{
  "translate": 0.12,
  "encoder_head_dim": 32,
  "encoder_moe": "expert_choice"
}
Rows from expert 56 of block 5 of the encoder, named by matrix and row number. Rows with one number belong to one neuron. Each number is 200 + 20 x the weight over its row's rms, rounded and kept within 0 to 999. All counts start at 0. After the name is the row's rms in percent of the matrix's.
# up: expert up (encoder.blocks.5.mlp.up, 64x128x256), inputs 0-63
# down: expert down (encoder.blocks.5.mlp.down, 64x256x128, transposed), outputs 0-63
up.24,092,208,184,176,206,185,185,207,176,161,220,213,225,211,202,217,197,199,220,162,181,173,160,199,214,196,221,232,209,220,215,223,203,199,193,223,214,219,143,176,188,181,188,191,194,182,174,198,217,222,213,200,188,236,211,228,165,200,186,215,167,204,191,232,196
down.24,091,230,191,205,212,169,208,200,178,183,188,187,194,233,209,170,198,199,209,195,230,201,216,258,195,196,228,161,226,194,195,171,217,230,201,209,215,201,203,184,201,231,174,199,193,210,193,191,193,192,163,168,246,189,175,177,225,212,209,219,207,186,171,177,191
up.25,114,202,236,181,178,159,198,241,234,198,198,203,216,184,166,189,205,185,212,211,211,224,194,173,197,193,218,206,237,205,210,210,195,213,216,196,187,168,207,205,192,218,206,166,215,183,197,192,176,205,171,209,188,187,182,203,216,211,184,190,190,169,179,188,223
down.25,109,220,202,236,192,208,168,237,203,204,192,216,202,177,193,229,196,214,204,178,222,188,208,211,186,192,187,168,212,240,189,209,228,202,236,199,197,197,218,207,204,212,186,176,223,176,202,188,214,198,217,217,208,199,181,196,219,207,153,201,196,190,222,231,226
up.26,085,189,178,193,193,181,224,206,191,203,202,172,216,190,216,241,200,183,191,195,190,202,201,232,198,183,212,208,217,216,206,228,191,214,190,219,198,217,199,188,205,211,196,202,195,184,216,197,171,159,193,200,172,220,201,218,176,220,184,200,219,224,151,179,204
down.26,078,214,166,207,198,200,233,207,190,182,213,212,178,219,183,195,189,203,184,172,233,215,188,234,202,209,221,190,232,197,175,195,225,195,208,198,206,165,250,218,206,207,175,186,201,171,192,223,220,204,193,186,209,211,196,241,166,208,195,226,218,205,197,221,192
up.27,081,215,185,189,231,201,174,210,177,212,201,210,219,198,222,210,205,186,207,164,172,180,169,178,201,213,182,196,228,229,203,202,179,211,199,211,189,167,179,209,219,202,190,221,215,213,209,168,205,228,202,198,192,208,212,201,180,237,212,151,227,182,194,205,186
down.27,073,203,213,199,171,189,171,223,172,210,233,176,170,202,159,165,241,189,192,186,196,212,197,187,220,185,195,194,194,223,182,181,224,205,199,238,160,196,179,240,166,184,209,168,208,220,216,173,226,204,207,183,213,224,233,206,184,212,249,252,207,213,184,188,202
up.28,102,184,199,154,199,220,197,231,179,207,207,203,189,238,193,221,195,202,207,227,178,190,218,181,244,178,176,234,175,212,152,206,177,199,217,218,186,211,165,201,206,202,205,217,186,215,177,176,235,212,187,239,206,191,189,227,196,187,179,203,194,238,171,197,197
down.28,110,164,194,186,210,209,203,205,208,177,216,226,204,207,202,216,198,198,237,199,239,208,184,210,202,187,158,178,221,209,185,213,210,190,211,195,202,243,205,198,202,228,163,189,177,200,180,197,214,208,185,244,188,202,174,220,219,192,157,163,183,202,192,201,211
up.29,092,217,218,177,196,187,215,201,142,227,178,206,208,212,200,189,190,194,233,164,191,190,224,196,197,172,199,188,198,223,208,226,216,219,199,216,178,186,187,160,192,235,220,206,167,213,197,184,189,191,190,208,197,170,203,207,225,179,181,171,157,182,162,206,210
down.29,089,202,174,225,203,193,208,188,198,174,162,184,211,204,237,190,197,219,181,169,208,202,201,231,160,232,268,189,222,190,190,170,200,197,192,163,212,191,184,217,194,217,240,215,204,185,184,216,219,195,215,172,215,201,188,177,212,229,225,202,221,180,216,183,223
up.30,103,224,221,172,172,179,211,226,222,205,181,187,206,223,190,178,215,207,183,217,196,208,211,198,184,208,228,216,199,202,188,171,206,191,162,152,207,227,195,171,197,215,217,189,215,176,187,186,173,226,144,198,195,151,204,231,191,190,195,206,204,173,184,207,209
down.30,103,210,205,211,212,205,177,264,167,207,181,202,239,178,174,231,203,205,212,202,222,207,196,212,179,202,209,156,194,224,191,215,216,174,202,175,230,218,191,208,188,195,195,225,227,235,225,181,232,182,214,226,225,186,186,226,183,161,185,216,187,193,209,214,202
up.31,112,191,177,241,210,219,187,180,238,172,220,203,171,219,200,200,200,223,171,229,204,196,200,192,195,210,187,240,178,216,205,173,190,212,168,201,212,183,201,167,186,188,180,178,147,185,224,205,200,192,197,190,176,230,214,191,237,196,149,220,172,195,192,233,226
down.31,110,179,207,180,204,230,200,208,237,207,189,220,222,213,226,242,185,184,229,203,215,191,227,185,178,215,191,183,193,168,235,183,221,193,197,192,216,188,202,187,228,223,193,228,211,184,197,190,193,210,193,192,226,162,194,198,219,175,164,188,184,181,258,215,205
up.32,102,123,209,189,170,219,245,235,205,195,246,253,198,193,174,210,191,206,178,241,219,147,212,199,206,209,186,201,225,240,211,183,211,178,185,174,217,205,198,201,169,197,196,156,176,216,196,187,229,210,208,198,210,214,177,180,233,208,184,196,192,196,172,198,185
down.32,104,200,218,176,227,221,194,224,200,184,203,182,193,199,210,203,206,197,195,215,175,238,171,186,197,162,192,204,179,168,188,233,171,226,170,228,195,205,204,184,199,177,224,228,190,207,251,236,208,184,160,202,227,190,211,205,217,179,199,207,189,196,228,220,178
up.33,091,195,220,199,175,185,193,195,166,157,233,240,226,168,211,208,184,176,194,179,199,184,150,175,169,213,148,170,199,203,226,226,188,218,191,180,216,227,177,229,209,167,185,197,229,197,185,189,192,209,195,222,188,230,205,200,164,194,198,214,188,209,218,210,187
down.33,086,222,178,192,204,198,191,189,221,219,184,175,191,218,178,186,205,201,174,195,183,228,203,183,229,229,243,196,203,207,209,182,182,217,195,204,196,197,226,198,212,215,176,197,190,209,184,210,208,190,203,166,254,197,220,164,188,240,238,230,228,173,212,194,172
up.34,101,207,199,203,208,164,182,217,210,193,190,164,192,186,179,198,218,201,222,236,231,210,207,180,167,193,203,202,199,209,203,195,208,215,206,199,216,180,193,183,213,206,223,202,195,189,203,179,190,204,169,195,171,190,187,196,195,232,192,233,188,208,171,216,245
down.34,086,202,211,227,187,200,168,220,192,200,190,174,194,239,187,198,204,209,209,190,206,208,233,220,214,157,198,190,180,197,204,185,180,180,196,215,189,212,233,186,211,183,207,213,208,172,242,211,202,213,200,184,206,197,181,191,240,162,166,162,188,182,233,196,230
up.35,101,171,176,204,214,231,185,183,217,186,196,200,187,229,185,163,167,229,189,228,194,194,222,204,202,206,209,239,203,178,190,200,191,193,159,213,181,219,214,164,190,192,185,162,156,210,222,233,214,173,219,197,164,220,202,184,251,209,193,214,188,208,226,202,215
down.35,105,158,223,199,230,229,235,177,217,200,194,251,199,195,228,250,190,174,222,188,238,170,197,215,200,229,205,186,194,182,213,186,208,196,198,199,215,201,193,173,221,216,201,219,220,158,174,197,206,196,210,198,191,197,195,204,237,195,146,168,180,190,236,195,239
up.36,115,176,199,179,152,181,203,231,198,236,235,225,207,213,208,210,186,191,178,218,185,204,219,202,166,170,209,181,249,208,239,198,206,187,189,232,190,204,217,193,178,205,176,133,174,189,214,211,178,235,179,217,202,171,195,179,220,194,196,184,176,189,179,208,172
down.36,102,214,204,196,239,220,209,187,225,179,175,162,181,210,188,177,190,205,195,234,216,218,210,218,223,211,206,219,175,210,162,196,188,255,165,189,192,217,199,196,222,214,204,220,192,199,200,245,215,195,189,175,220,225,182,233,225,196,206,201,203,233,180,207,228
up.37,088,162,193,189,207,222,169,177,164,191,223,222,215,172,201,224,191,208,198,167,200,178,192,206,205,205,169,193,188,240,216,202,211,184,194,188,239,203,185,201,194,215,201,217,211,164,186,188,201,216,220,209,206,205,191,202,224,219,176,165,166,218,188,209,183
down.37,087,228,179,210,196,198,186,204,213,208,201,179,204,234,188,184,199,185,202,199,170,214,203,196,195,213,211,221,211,179,202,184,199,205,193,230,176,195,193,196,196,158,218,209,177,237,215,217,207,220,207,187,231,191,212,193,186,213,264,214,230,187,223,182,175
up.38,124,178,194,218,188,208,157,157,197,200,221,221,194,220,210,222,187,205,202,180,162,195,204,205,200,212,183,197,163,158,196,180,215,194,213,222,188,213,185,186,194,173,211,173,198,177,206,233,219,220,216,200,186,228,200,184,229,198,204,211,185,187,220,185,210
down.38,126,230,226,197,201,210,203,190,222,207,211,246,189,180,229,194,199,194,207,179,212,187,176,163,183,206,201,214,201,184,237,173,218,177,222,175,227,179,196,237,189,208,227,207,209,171,175,178,190,186,215,196,174,206,195,177,191,208,201,200,218,180,207,224,184
up.39,088,170,200,221,220,204,184,174,194,194,254,231,189,233,211,213,180,186,205,209,198,187,192,203,189,189,173,239,235,165,214,217,182,211,198,208,173,223,216,181,201,207,242,198,188,197,220,224,207,154,204,205,189,205,193,183,187,183,207,197,172,191,204,216,202
down.39,082,160,222,214,209,213,199,206,178,189,192,220,199,189,221,183,217,209,201,211,206,205,191,181,199,220,197,218,207,220,221,206,218,203,206,159,233,221,207,240,194,226,227,238,172,233,200,186,220,195,195,186,221,212,213,198,182,213,210,212,193,199,155,213,225
up.40,097,243,190,236,224,196,209,157,203,199,173,183,184,224,207,186,188,215,176,199,203,170,210,226,220,196,212,217,188,225,206,182,214,212,170,200,169,200,236,168,189,201,198,171,201,195,188,211,194,219,209,190,173,222,224,195,237,195,200,205,188,204,229,185,212
down.40,099,156,171,202,185,197,209,198,236,211,189,217,214,196,197,219,190,176,225,178,226,164,204,191,180,204,215,142,235,176,202,176,219,182,241,180,182,190,201,187,208,231,183,178,211,204,194,199,208,228,223,191,191,182,176,198,211,223,171,160,182,186,204,152,186
up.41,089,204,224,213,204,191,222,203,205,186,211,208,234,178,223,215,184,221,203,233,174,202,181,211,132,159,192,156,229,190,233,206,251,192,238,228,209,190,212,217,201,189,181,195,193,211,219,228,174,232,182,196,190,211,166,166,208,165,219,162,186,190,201,191,196
down.41,087,223,198,170,191,193,210,201,166,203,183,184,182,228,196,182,197,183,210,238,210,203,230,197,214,213,180,208,182,191,167,186,210,250,173,202,200,218,196,177,183,197,212,173,189,189,182,211,215,199,172,197,237,211,200,204,218,205,217,236,191,239,183,157,236
up.42,088,215,197,219,137,211,193,209,198,229,207,220,238,186,185,234,193,230,205,222,174,233,221,180,222,194,177,208,185,208,191,185,187,209,184,203,214,180,190,191,190,171,228,206,184,224,199,217,191,235,190,205,198,159,212,179,203,218,209,219,206,226,216,183,229
down.42,078,235,233,193,223,210,197,172,186,208,170,215,195,147,236,219,181,195,191,161,208,218,170,180,176,211,181,187,193,207,225,227,230,187,191,199,259,193,217,237,179,242,213,221,189,164,180,205,180,166,187,181,212,184,199,180,205,190,178,196,224,174,201,222,201
up.43,098,206,170,205,202,209,183,195,184,208,177,182,197,211,213,192,208,207,182,173,170,197,181,198,224,176,202,233,236,211,182,212,181,209,182,219,186,194,224,174,216,189,151,205,171,191,181,213,197,199,192,215,195,185,200,192,206,203,219,156,231,219,185,216,183
down.43,089,221,232,183,204,176,211,223,168,178,233,173,199,205,213,152,242,215,183,228,206,211,212,225,172,170,217,213,196,217,182,199,216,207,193,189,199,208,193,232,183,225,206,207,207,205,210,210,191,174,197,170,217,211,219,216,176,149,227,229,188,214,176,216,180
up.44,087,191,145,174,198,183,203,213,198,203,196,219,178,221,198,195,168,184,234,199,187,219,193,208,219,178,168,227,188,231,173,178,203,228,218,188,192,185,210,194,226,230,193,187,209,185,166,194,218,209,209,203,171,202,163,207,192,209,173,178,208,191,212,211,186
down.44,083,161,196,215,197,210,221,190,218,173,200,250,218,188,210,215,182,206,191,190,221,184,179,225,176,184,163,195,217,195,186,216,234,196,223,184,202,222,200,178,216,235,178,185,208,176,171,182,201,182,188,217,139,241,191,203,226,196,146,167,204,184,214,199,213
up.45,088,187,228,189,168,208,207,193,174,221,223,215,208,164,199,183,197,207,219,215,218,212,197,243,202,215,195,183,229,236,218,187,202,182,163,169,245,220,182,193,167,209,183,182,191,240,190,183,200,228,226,181,208,183,218,222,220,203,188,187,176,210,188,187,209
down.45,086,187,177,190,195,176,185,188,223,211,195,153,221,181,179,211,193,223,186,198,162,179,177,176,189,219,198,202,193,187,202,199,175,205,207,198,217,219,193,208,200,194,195,219,211,220,211,212,184,212,198,185,232,184,186,179,176,245,228,215,240,209,212,204,191
up.46,108,204,180,192,171,185,215,213,222,215,176,182,211,213,182,215,223,206,180,215,175,232,213,163,212,192,206,192,197,211,191,219,194,170,207,210,172,184,189,179,205,209,210,234,169,205,210,185,188,157,175,224,183,186,216,201,161,219,208,177,203,198,207,192,175
down.46,107,189,238,200,227,196,193,208,178,185,194,219,194,200,235,201,203,175,188,204,217,232,192,202,170,156,163,199,185,202,174,210,229,214,228,195,191,164,206,232,160,234,201,172,194,187,213,239,207,200,219,218,187,219,199,218,203,200,196,181,182,211,174,202,198
up.47,110,156,223,205,167,209,239,238,210,214,240,216,189,183,175,172,207,232,203,250,246,171,199,209,172,193,210,172,227,204,220,192,248,183,188,173,193,226,223,216,174,185,167,182,166,217,216,180,196,221,203,177,209,218,182,200,221,222,199,206,189,187,180,187,187
down.47,111,206,203,158,223,178,202,192,191,201,172,162,194,213,187,211,203,199,201,221,197,216,204,186,212,161,182,198,166,176,187,202,177,229,171,222,182,209,217,173,201,204,199,218,190,196,219,230,200,193,174,199,224,192,196,199,225,209,207,205,201,216,204,191,202
up.48,113,198,214,190,227,197,229,191,193,195,205,226,203,196,201,221,197,192,207,194,175,195,180,131,192,188,202,241,196,205,190,222,179,185,200,164,198,191,221,234,239,208,226,233,177,188,179,176,203,140,200,240,196,216,205,168,157,219,206,189,204,187,174,216,194
down.48,111,222,216,206,217,195,174,188,210,211,187,226,187,209,247,204,207,158,206,178,218,213,212,205,190,214,189,179,204,187,190,203,229,223,224,195,198,161,183,222,169,201,220,168,209,187,185,212,214,218,225,201,221,203,210,195,189,225,214,205,181,189,203,210,198
up.49,102,195,196,193,172,194,227,244,230,190,234,211,202,218,158,199,207,207,165,225,225,176,195,172,215,168,191,195,261,180,178,205,197,158,188,194,143,236,227,189,197,195,192,204,172,218,187,194,217,218,234,224,178,226,212,161,201,198,187,201,195,219,186,198,175
down.49,107,190,214,175,226,183,191,178,188,206,220,194,213,186,213,205,205,200,204,211,197,214,211,175,201,201,152,161,186,176,188,238,211,244,206,215,193,214,204,182,197,229,159,175,187,195,192,207,210,165,169,210,213,202,211,209,199,216,185,214,178,222,198,204,206
up.50,102,192,208,211,183,210,226,206,199,224,212,180,216,162,213,188,229,213,183,233,178,219,181,194,213,183,161,228,227,215,188,208,175,212,171,162,206,194,181,193,214,182,176,228,183,210,185,190,179,182,196,223,203,196,224,223,149,220,196,159,211,220,174,209,198
down.50,101,222,209,175,212,170,223,187,162,224,178,193,178,181,209,156,223,205,192,202,185,239,214,165,170,168,205,192,195,152,197,212,191,205,188,199,192,172,222,246,201,198,240,194,235,160,207,216,178,191,181,188,219,196,189,191,182,199,254,227,227,188,209,184,164
up.51,105,183,204,200,162,214,187,179,210,238,221,211,206,205,219,238,205,227,202,188,159,198,228,199,188,209,199,184,189,210,221,216,205,166,198,218,187,201,159,180,179,200,196,163,183,201,202,208,217,230,165,183,191,176,219,214,204,190,168,214,140,179,211,168,209
down.51,088,227,239,186,222,215,211,215,207,164,216,228,169,182,212,178,184,172,226,218,205,226,176,201,207,201,178,231,198,187,196,206,198,190,152,145,208,194,201,246,204,213,214,227,181,207,184,230,219,186,195,224,213,206,180,203,196,213,219,216,211,188,212,218,174
up.52,102,221,209,158,218,226,199,208,143,197,226,226,191,244,239,245,191,181,185,177,192,175,211,187,222,182,185,210,168,163,169,217,176,172,185,220,168,208,216,207,207,200,192,212,202,170,203,204,218,178,212,218,202,209,204,212,214,174,199,215,204,253,196,203,214
down.52,104,185,222,232,187,212,185,226,190,181,251,243,225,184,219,222,198,198,222,196,184,179,174,193,174,189,173,177,211,192,204,228,228,180,236,204,189,210,196,207,194,188,201,183,186,215,220,196,245,196,202,236,203,228,216,221,182,193,186,174,168,181,227,234,203
up.53,103,193,195,197,225,189,219,196,189,183,222,241,160,199,209,186,204,198,201,203,200,183,175,169,224,214,206,256,212,230,188,217,149,205,173,184,205,189,227,228,261,207,199,220,177,205,184,186,206,189,237,221,199,226,195,199,169,193,186,186,209,195,183,222,203
down.53,103,190,201,201,203,201,202,221,198,209,198,223,201,201,254,199,205,166,209,170,212,186,209,213,166,222,215,166,233,231,201,216,215,209,223,184,189,185,197,246,206,199,203,193,196,226,191,187,215,183,208,195,239,186,187,186,191,211,214,228,167,172,198,228,192
up.54,104,203,190,207,205,176,208,156,187,205,176,213,187,236,214,191,208,192,185,201,197,193,230,220,177,200,183,226,173,201,190,166,190,223,204,173,154,231,180,184,221,194,186,204,185,211,200,231,195,186,228,188,192,233,180,190,194,194,203,214,200,216,199,199,212
down.54,099,156,216,213,186,192,200,218,178,191,196,235,208,184,214,205,208,198,219,191,217,173,200,225,179,200,176,216,225,207,211,239,229,221,234,168,201,199,218,199,217,193,198,182,197,227,211,194,213,203,201,213,208,221,207,211,214,189,177,183,196,231,204,207,218
up.55,101,190,134,211,182,209,157,197,234,206,192,218,203,202,193,204,170,219,192,168,173,201,207,173,239,215,197,209,169,215,173,196,170,176,212,220,218,185,171,183,213,176,196,196,203,170,222,182,187,218,232,171,188,206,188,193,232,215,184,174,204,176,210,214,213
down.55,096,256,208,223,187,217,202,196,233,211,194,215,200,208,195,216,183,206,214,173,202,205,186,226,199,235,248,183,208,203,218,155,224,155,213,211,196,158,191,198,170,202,212,215,193,191,176,189,185,216,210,175,200,185,202,174,210,184,200,189,187,193,228,174,190
up.56,122,197,232,204,194,189,220,222,260,193,199,200,195,202,179,175,211,206,228,213,201,208,180,186,194,206,200,197,222,218,201,220,203,190,177,190,203,177,230,181,194,221,196,157,203,200,200,182,179,201,166,204,183,183,206,214,209,201,193,199,187,172,223,163,218
down.56,119,197,210,211,215,205,174,224,188,230,200,217,191,181,173,238,199,184,235,195,216,215,188,211,198,193,153,164,190,217,193,219,210,198,239,192,207,181,201,213,207,234,176,186,205,205,225,197,248,200,219,223,236,185,201,203,211,206,187,186,216,194,226,224,186
up.57,093,192,204,179,195,206,225,229,183,197,236,204,188,234,210,206,178,165,202,212,185,183,209,226,228,176,148,216,195,212,166,192,203,217,199,200,177,187,171,175,217,230,193,207,220,192,193,183,223,193,170,219,195,207,211,240,211,199,162,202,198,227,176,169,184
down.57,101,157,223,208,196,202,213,206,197,174,224,239,219,201,224,202,192,187,242,190,217,195,193,217,177,183,174,194,205,216,204,229,224,191,191,167,185,232,197,226,201,194,184,182,191,220,193,182,215,204,198,251,178,227,162,214,202,194,154,163,168,191,181,211,212
up.58,095,215,213,211,212,192,187,199,149,180,204,223,203,244,226,204,175,187,197,167,182,179,186,184,207,204,176,217,185,207,195,226,221,190,190,202,177,179,209,166,201,202,190,191,221,192,216,185,234,207,190,217,195,229,225,213,211,195,192,183,176,216,226,216,219
down.58,101,214,198,257,199,181,204,196,204,170,191,225,209,237,229,175,201,184,218,166,211,178,205,236,169,225,212,210,255,198,199,165,234,206,191,184,193,202,158,176,213,171,217,194,205,200,198,185,196,233,204,181,205,211,205,203,209,222,225,194,190,176,199,211,201
up.59,099,216,202,155,202,220,236,231,228,204,192,195,207,208,173,218,206,194,207,221,218,182,206,193,204,194,198,189,190,238,174,206,187,179,183,185,229,204,187,161,210,193,217,225,169,189,196,176,198,182,181,218,194,159,193,218,212,164,164,221,175,179,191,210,212
down.59,087,183,219,210,187,231,209,220,216,207,199,226,211,173,207,227,204,202,233,171,232,182,182,185,194,219,197,184,216,218,230,205,235,201,212,182,224,234,197,202,192,195,171,201,231,221,213,151,190,183,204,220,197,208,177,224,215,182,151,200,171,193,232,200,245
up.60,094,176,169,165,186,200,217,210,195,201,221,206,200,225,197,199,186,174,244,221,166,210,197,213,218,177,161,229,198,217,155,180,196,221,193,204,191,187,170,193,217,222,186,182,200,232,154,200,206,221,198,209,194,214,178,219,197,221,176,199,168,237,172,190,205
down.60,098,159,198,195,201,212,222,201,197,191,212,252,219,184,223,222,193,200,211,194,218,186,184,227,190,210,165,200,199,223,196,222,213,186,217,184,206,224,208,193,212,235,173,185,186,196,160,161,232,195,192,241,169,215,181,222,214,198,143,163,196,197,200,199,239
up.61,097,147,198,200,223,238,186,195,184,174,246,215,220,175,219,207,200,219,187,226,208,158,190,205,182,212,188,181,241,211,213,224,226,199,204,218,224,217,173,222,178,173,190,176,181,218,186,183,215,251,214,190,201,229,176,214,197,187,206,187,144,195,191,223,202
down.61,094,190,202,175,218,195,175,201,224,190,202,175,198,241,191,207,208,194,195,239,192,216,219,161,206,205,202,234,186,158,213,189,179,241,166,220,206,225,212,183,215,175,205,228,196,206,220,225,212,201,185,201,242,184,209,193,201,217,209,238,214,216,189,206,172
up.62,089,258,169,198,213,186,202,178,160,213,174,164,182,193,207,200,183,197,187,203,202,174,200,183,198,188,220,204,207,160,203,214,210,181,180,212,199,194,235,181,208,182,217,181,222,172,212,187,189,177,186,201,167,198,211,183,216,234,216,218,223,259,175,196,225
down.62,089,151,172,194,182,190,217,185,196,197,200,213,219,221,183,213,227,191,218,191,239,193,205,239,225,218,182,189,218,222,191,177,219,172,196,177,205,222,186,183,202,231,162,195,201,227,195,188,209,228,211,209,224,195,193,247,212,205,176,175,192,213,178,166,217
up.63,103,161,217,187,193,230,210,204,204,223,227,237,232,204,208,246,198,210,198,205,198,190,223,196,177,202,169,193,210,230,200,221,207,173,220,195,191,192,176,218,189,192,200,189,186,223,195,181,227,200,187,228,215,185,188,176,224,205,183,158,171,205,176,212,184
down.63,109,203,229,192,211,232,182,214,234,200,206,177,197,210,198,209,212,210,185,231,166,234,184,180,179,186,186,220,184,184,182,213,199,209,164,220,202,226,200,204,181,188,251,210,189,214,215,241,229,176,189,223,252,219,224,204,198,189,206,198,207,204,209,227,198
up.64,115,192,183,199,171,153,196,178,181,198,189,198,197,200,197,214,190,198,220,194,179,273,199,235,169,199,195,196,194,180,205,218,200,248,220,186,204,185,155,178,167,191,187,166,218,169,196,214,200,223,172,182,195,207,189,207,205,188,198,214,172,203,207,187,185
down.64,111,198,231,199,185,200,205,203,196,208,210,252,210,193,234,217,189,191,240,175,197,205,181,214,183,223,189,187,197,226,214,227,252,197,234,151,211,186,205,216,203,205,186,175,219,192,194,186,214,187,193,245,203,207,186,215,189,180,168,178,177,166,230,199,193
up.65,119,211,189,255,221,142,196,175,230,187,176,181,203,223,214,203,200,181,221,205,198,234,207,195,150,204,201,224,191,220,217,203,195,236,219,194,195,186,194,182,223,201,178,191,210,208,196,230,202,206,188,197,186,221,157,181,214,217,202,219,177,214,190,221,193
down.65,131,158,229,221,216,204,203,209,204,194,197,212,217,201,221,225,195,185,227,183,217,197,191,201,163,213,184,190,221,210,208,206,233,204,222,174,228,222,201,206,226,206,175,201,230,225,203,192,234,188,203,226,225,192,186,213,200,201,149,190,183,214,201,218,205
up.66,088,235,189,228,207,186,182,220,184,235,208,172,184,191,195,178,208,204,214,167,187,192,200,240,195,183,213,192,212,221,214,193,208,192,162,207,213,171,189,173,182,181,215,185,234,180,222,168,171,199,200,170,175,202,198,178,231,226,204,204,210,213,190,210,208
down.66,088,182,161,185,199,187,223,215,223,187,178,165,216,202,153,212,213,192,210,202,196,188,219,208,203,225,238,170,229,212,176,148,211,170,195,189,179,199,200,202,192,215,172,200,197,227,202,184,218,234,228,201,187,205,172,215,171,206,219,211,187,233,191,160,207
up.67,090,206,185,191,232,202,162,183,195,174,224,232,233,194,211,258,215,180,232,161,175,185,157,179,211,195,168,203,168,202,196,220,207,208,246,233,206,185,169,222,216,214,198,215,209,186,169,174,233,206,207,220,196,241,188,196,200,208,187,174,169,209,185,217,215
down.67,094,224,180,196,172,204,173,200,229,220,212,218,196,209,214,191,175,187,211,180,192,191,218,195,230,231,201,203,205,185,192,172,223,204,211,232,199,195,175,192,165,172,226,194,180,213,205,221,212,215,221,183,243,201,205,188,189,226,235,226,206,203,190,186,195
up.68,078,197,181,203,171,202,184,216,175,205,187,208,226,174,215,207,192,191,218,192,199,197,175,229,177,208,163,153,193,230,208,199,208,232,196,193,223,216,179,222,184,181,199,184,236,223,201,192,200,227,192,190,197,208,196,207,171,202,199,215,197,220,220,219,190
down.68,076,191,185,204,179,186,190,206,212,199,183,163,168,211,167,190,194,207,201,201,196,208,207,198,229,250,208,215,206,208,192,169,173,212,198,210,205,198,225,194,221,188,194,208,205,229,230,215,198,241,201,164,240,174,220,197,208,251,219,202,232,234,196,191,197
up.69,087,222,153,203,210,215,213,222,212,217,212,197,180,210,167,225,190,183,215,211,209,203,204,206,194,181,192,213,207,226,187,180,226,194,185,215,190,200,198,160,190,202,206,215,203,175,186,226,239,221,201,193,166,203,196,195,209,186,154,207,168,208,186,220,193
down.69,085,166,227,198,189,204,200,209,194,191,224,256,241,186,222,217,189,210,214,175,195,193,174,237,178,176,185,192,211,216,202,230,235,186,242,171,204,205,186,206,206,197,176,182,205,195,189,167,195,196,196,223,157,231,187,203,198,180,143,178,171,174,214,225,222
up.70,101,204,187,205,192,207,167,222,190,176,199,210,200,201,184,179,200,211,187,175,156,209,162,197,210,203,202,222,204,215,204,155,177,170,180,220,204,195,172,215,205,189,221,192,209,207,215,158,193,250,198,188,197,216,212,217,188,210,203,177,194,182,170,205,188
down.70,098,199,176,191,176,203,178,216,204,191,202,191,212,203,152,202,185,208,177,188,201,216,172,177,217,224,233,199,220,213,215,158,196,181,211,213,190,193,185,194,162,207,186,190,210,221,206,164,214,214,223,181,171,194,187,172,172,214,231,232,235,198,207,170,183
up.71,130,192,211,202,179,186,232,186,197,200,193,194,215,190,212,182,192,221,196,216,171,218,173,209,223,180,219,229,232,183,174,207,188,192,205,197,167,223,227,205,229,226,170,217,182,194,180,200,154,195,185,230,181,217,200,204,185,182,214,140,220,204,204,158,190
down.71,142,210,229,152,214,193,218,191,173,191,226,238,180,195,216,166,213,195,214,227,219,226,209,227,192,171,172,207,180,188,185,250,211,236,207,185,179,186,194,226,205,213,214,178,201,187,171,199,204,192,177,226,229,206,206,210,211,182,192,234,168,222,205,214,181
up.72,089,214,176,241,188,194,190,204,202,217,206,169,172,191,217,196,191,186,191,148,180,182,217,214,233,189,165,229,199,223,198,195,220,219,211,223,205,192,190,176,196,228,201,207,209,188,175,222,176,211,234,194,210,172,225,238,190,216,160,192,212,205,196,212,178
down.72,087,220,212,196,208,184,201,206,151,179,180,191,223,201,218,185,176,214,217,190,180,221,204,223,183,186,203,182,201,180,174,223,184,167,180,207,209,198,183,186,229,191,233,233,176,224,247,206,205,204,177,194,249,192,193,191,219,176,261,193,204,148,235,190,185
up.73,102,162,211,198,193,190,213,224,183,182,212,212,237,171,208,233,191,192,188,219,205,201,165,192,202,179,181,179,244,197,200,219,235,188,229,223,213,197,191,191,170,186,152,209,182,201,165,202,210,209,217,220,186,228,193,189,178,182,205,151,203,219,182,208,183
down.73,106,220,203,149,226,183,183,154,184,190,202,176,191,198,206,164,208,209,197,242,199,214,223,208,217,182,199,231,173,175,184,205,176,236,183,226,190,202,211,208,204,211,200,191,171,185,221,237,170,192,176,193,252,182,203,199,205,194,239,206,210,209,197,203,177
up.74,113,160,193,235,185,247,197,204,226,178,235,215,171,218,190,198,198,213,188,243,217,166,202,197,202,219,197,248,189,217,213,173,207,231,157,194,195,210,202,197,188,171,209,158,143,205,228,219,195,183,208,189,181,222,184,195,220,216,161,230,179,184,203,225,207
down.74,111,165,213,176,219,203,200,192,208,168,189,201,209,231,251,216,185,188,226,211,209,197,209,185,169,191,206,206,183,168,221,181,180,202,201,191,202,214,209,190,236,220,204,228,207,193,199,224,200,204,174,193,220,180,178,216,223,180,168,196,183,188,231,208,190
up.75,104,197,193,216,183,211,242,189,190,211,203,231,188,206,232,247,171,227,207,226,205,188,213,216,167,226,190,199,188,205,188,215,213,213,185,168,206,159,192,197,204,157,203,157,183,209,207,223,190,205,185,210,194,186,199,193,181,203,170,228,176,171,227,190,227
down.75,097,205,238,216,201,218,200,219,215,189,210,223,230,190,238,188,200,198,244,206,186,221,196,213,181,193,167,197,206,188,188,211,233,173,202,175,221,229,192,196,234,198,220,221,211,208,196,196,224,192,157,222,225,204,182,221,208,175,179,204,170,197,225,196,192
up.76,097,193,186,221,201,146,211,189,225,180,194,177,171,225,177,168,224,213,179,214,201,248,207,213,194,190,205,243,201,224,191,194,195,222,197,176,179,196,177,145,198,202,185,143,211,210,226,192,181,229,191,172,170,208,191,227,233,191,198,208,207,187,187,201,241
down.76,091,205,188,190,192,206,197,223,187,191,204,203,244,188,212,264,189,190,216,174,208,184,155,200,178,200,193,168,202,214,217,191,243,150,242,192,207,208,184,200,169,217,182,193,212,221,175,186,231,191,199,226,198,220,211,204,187,193,159,176,185,205,219,210,223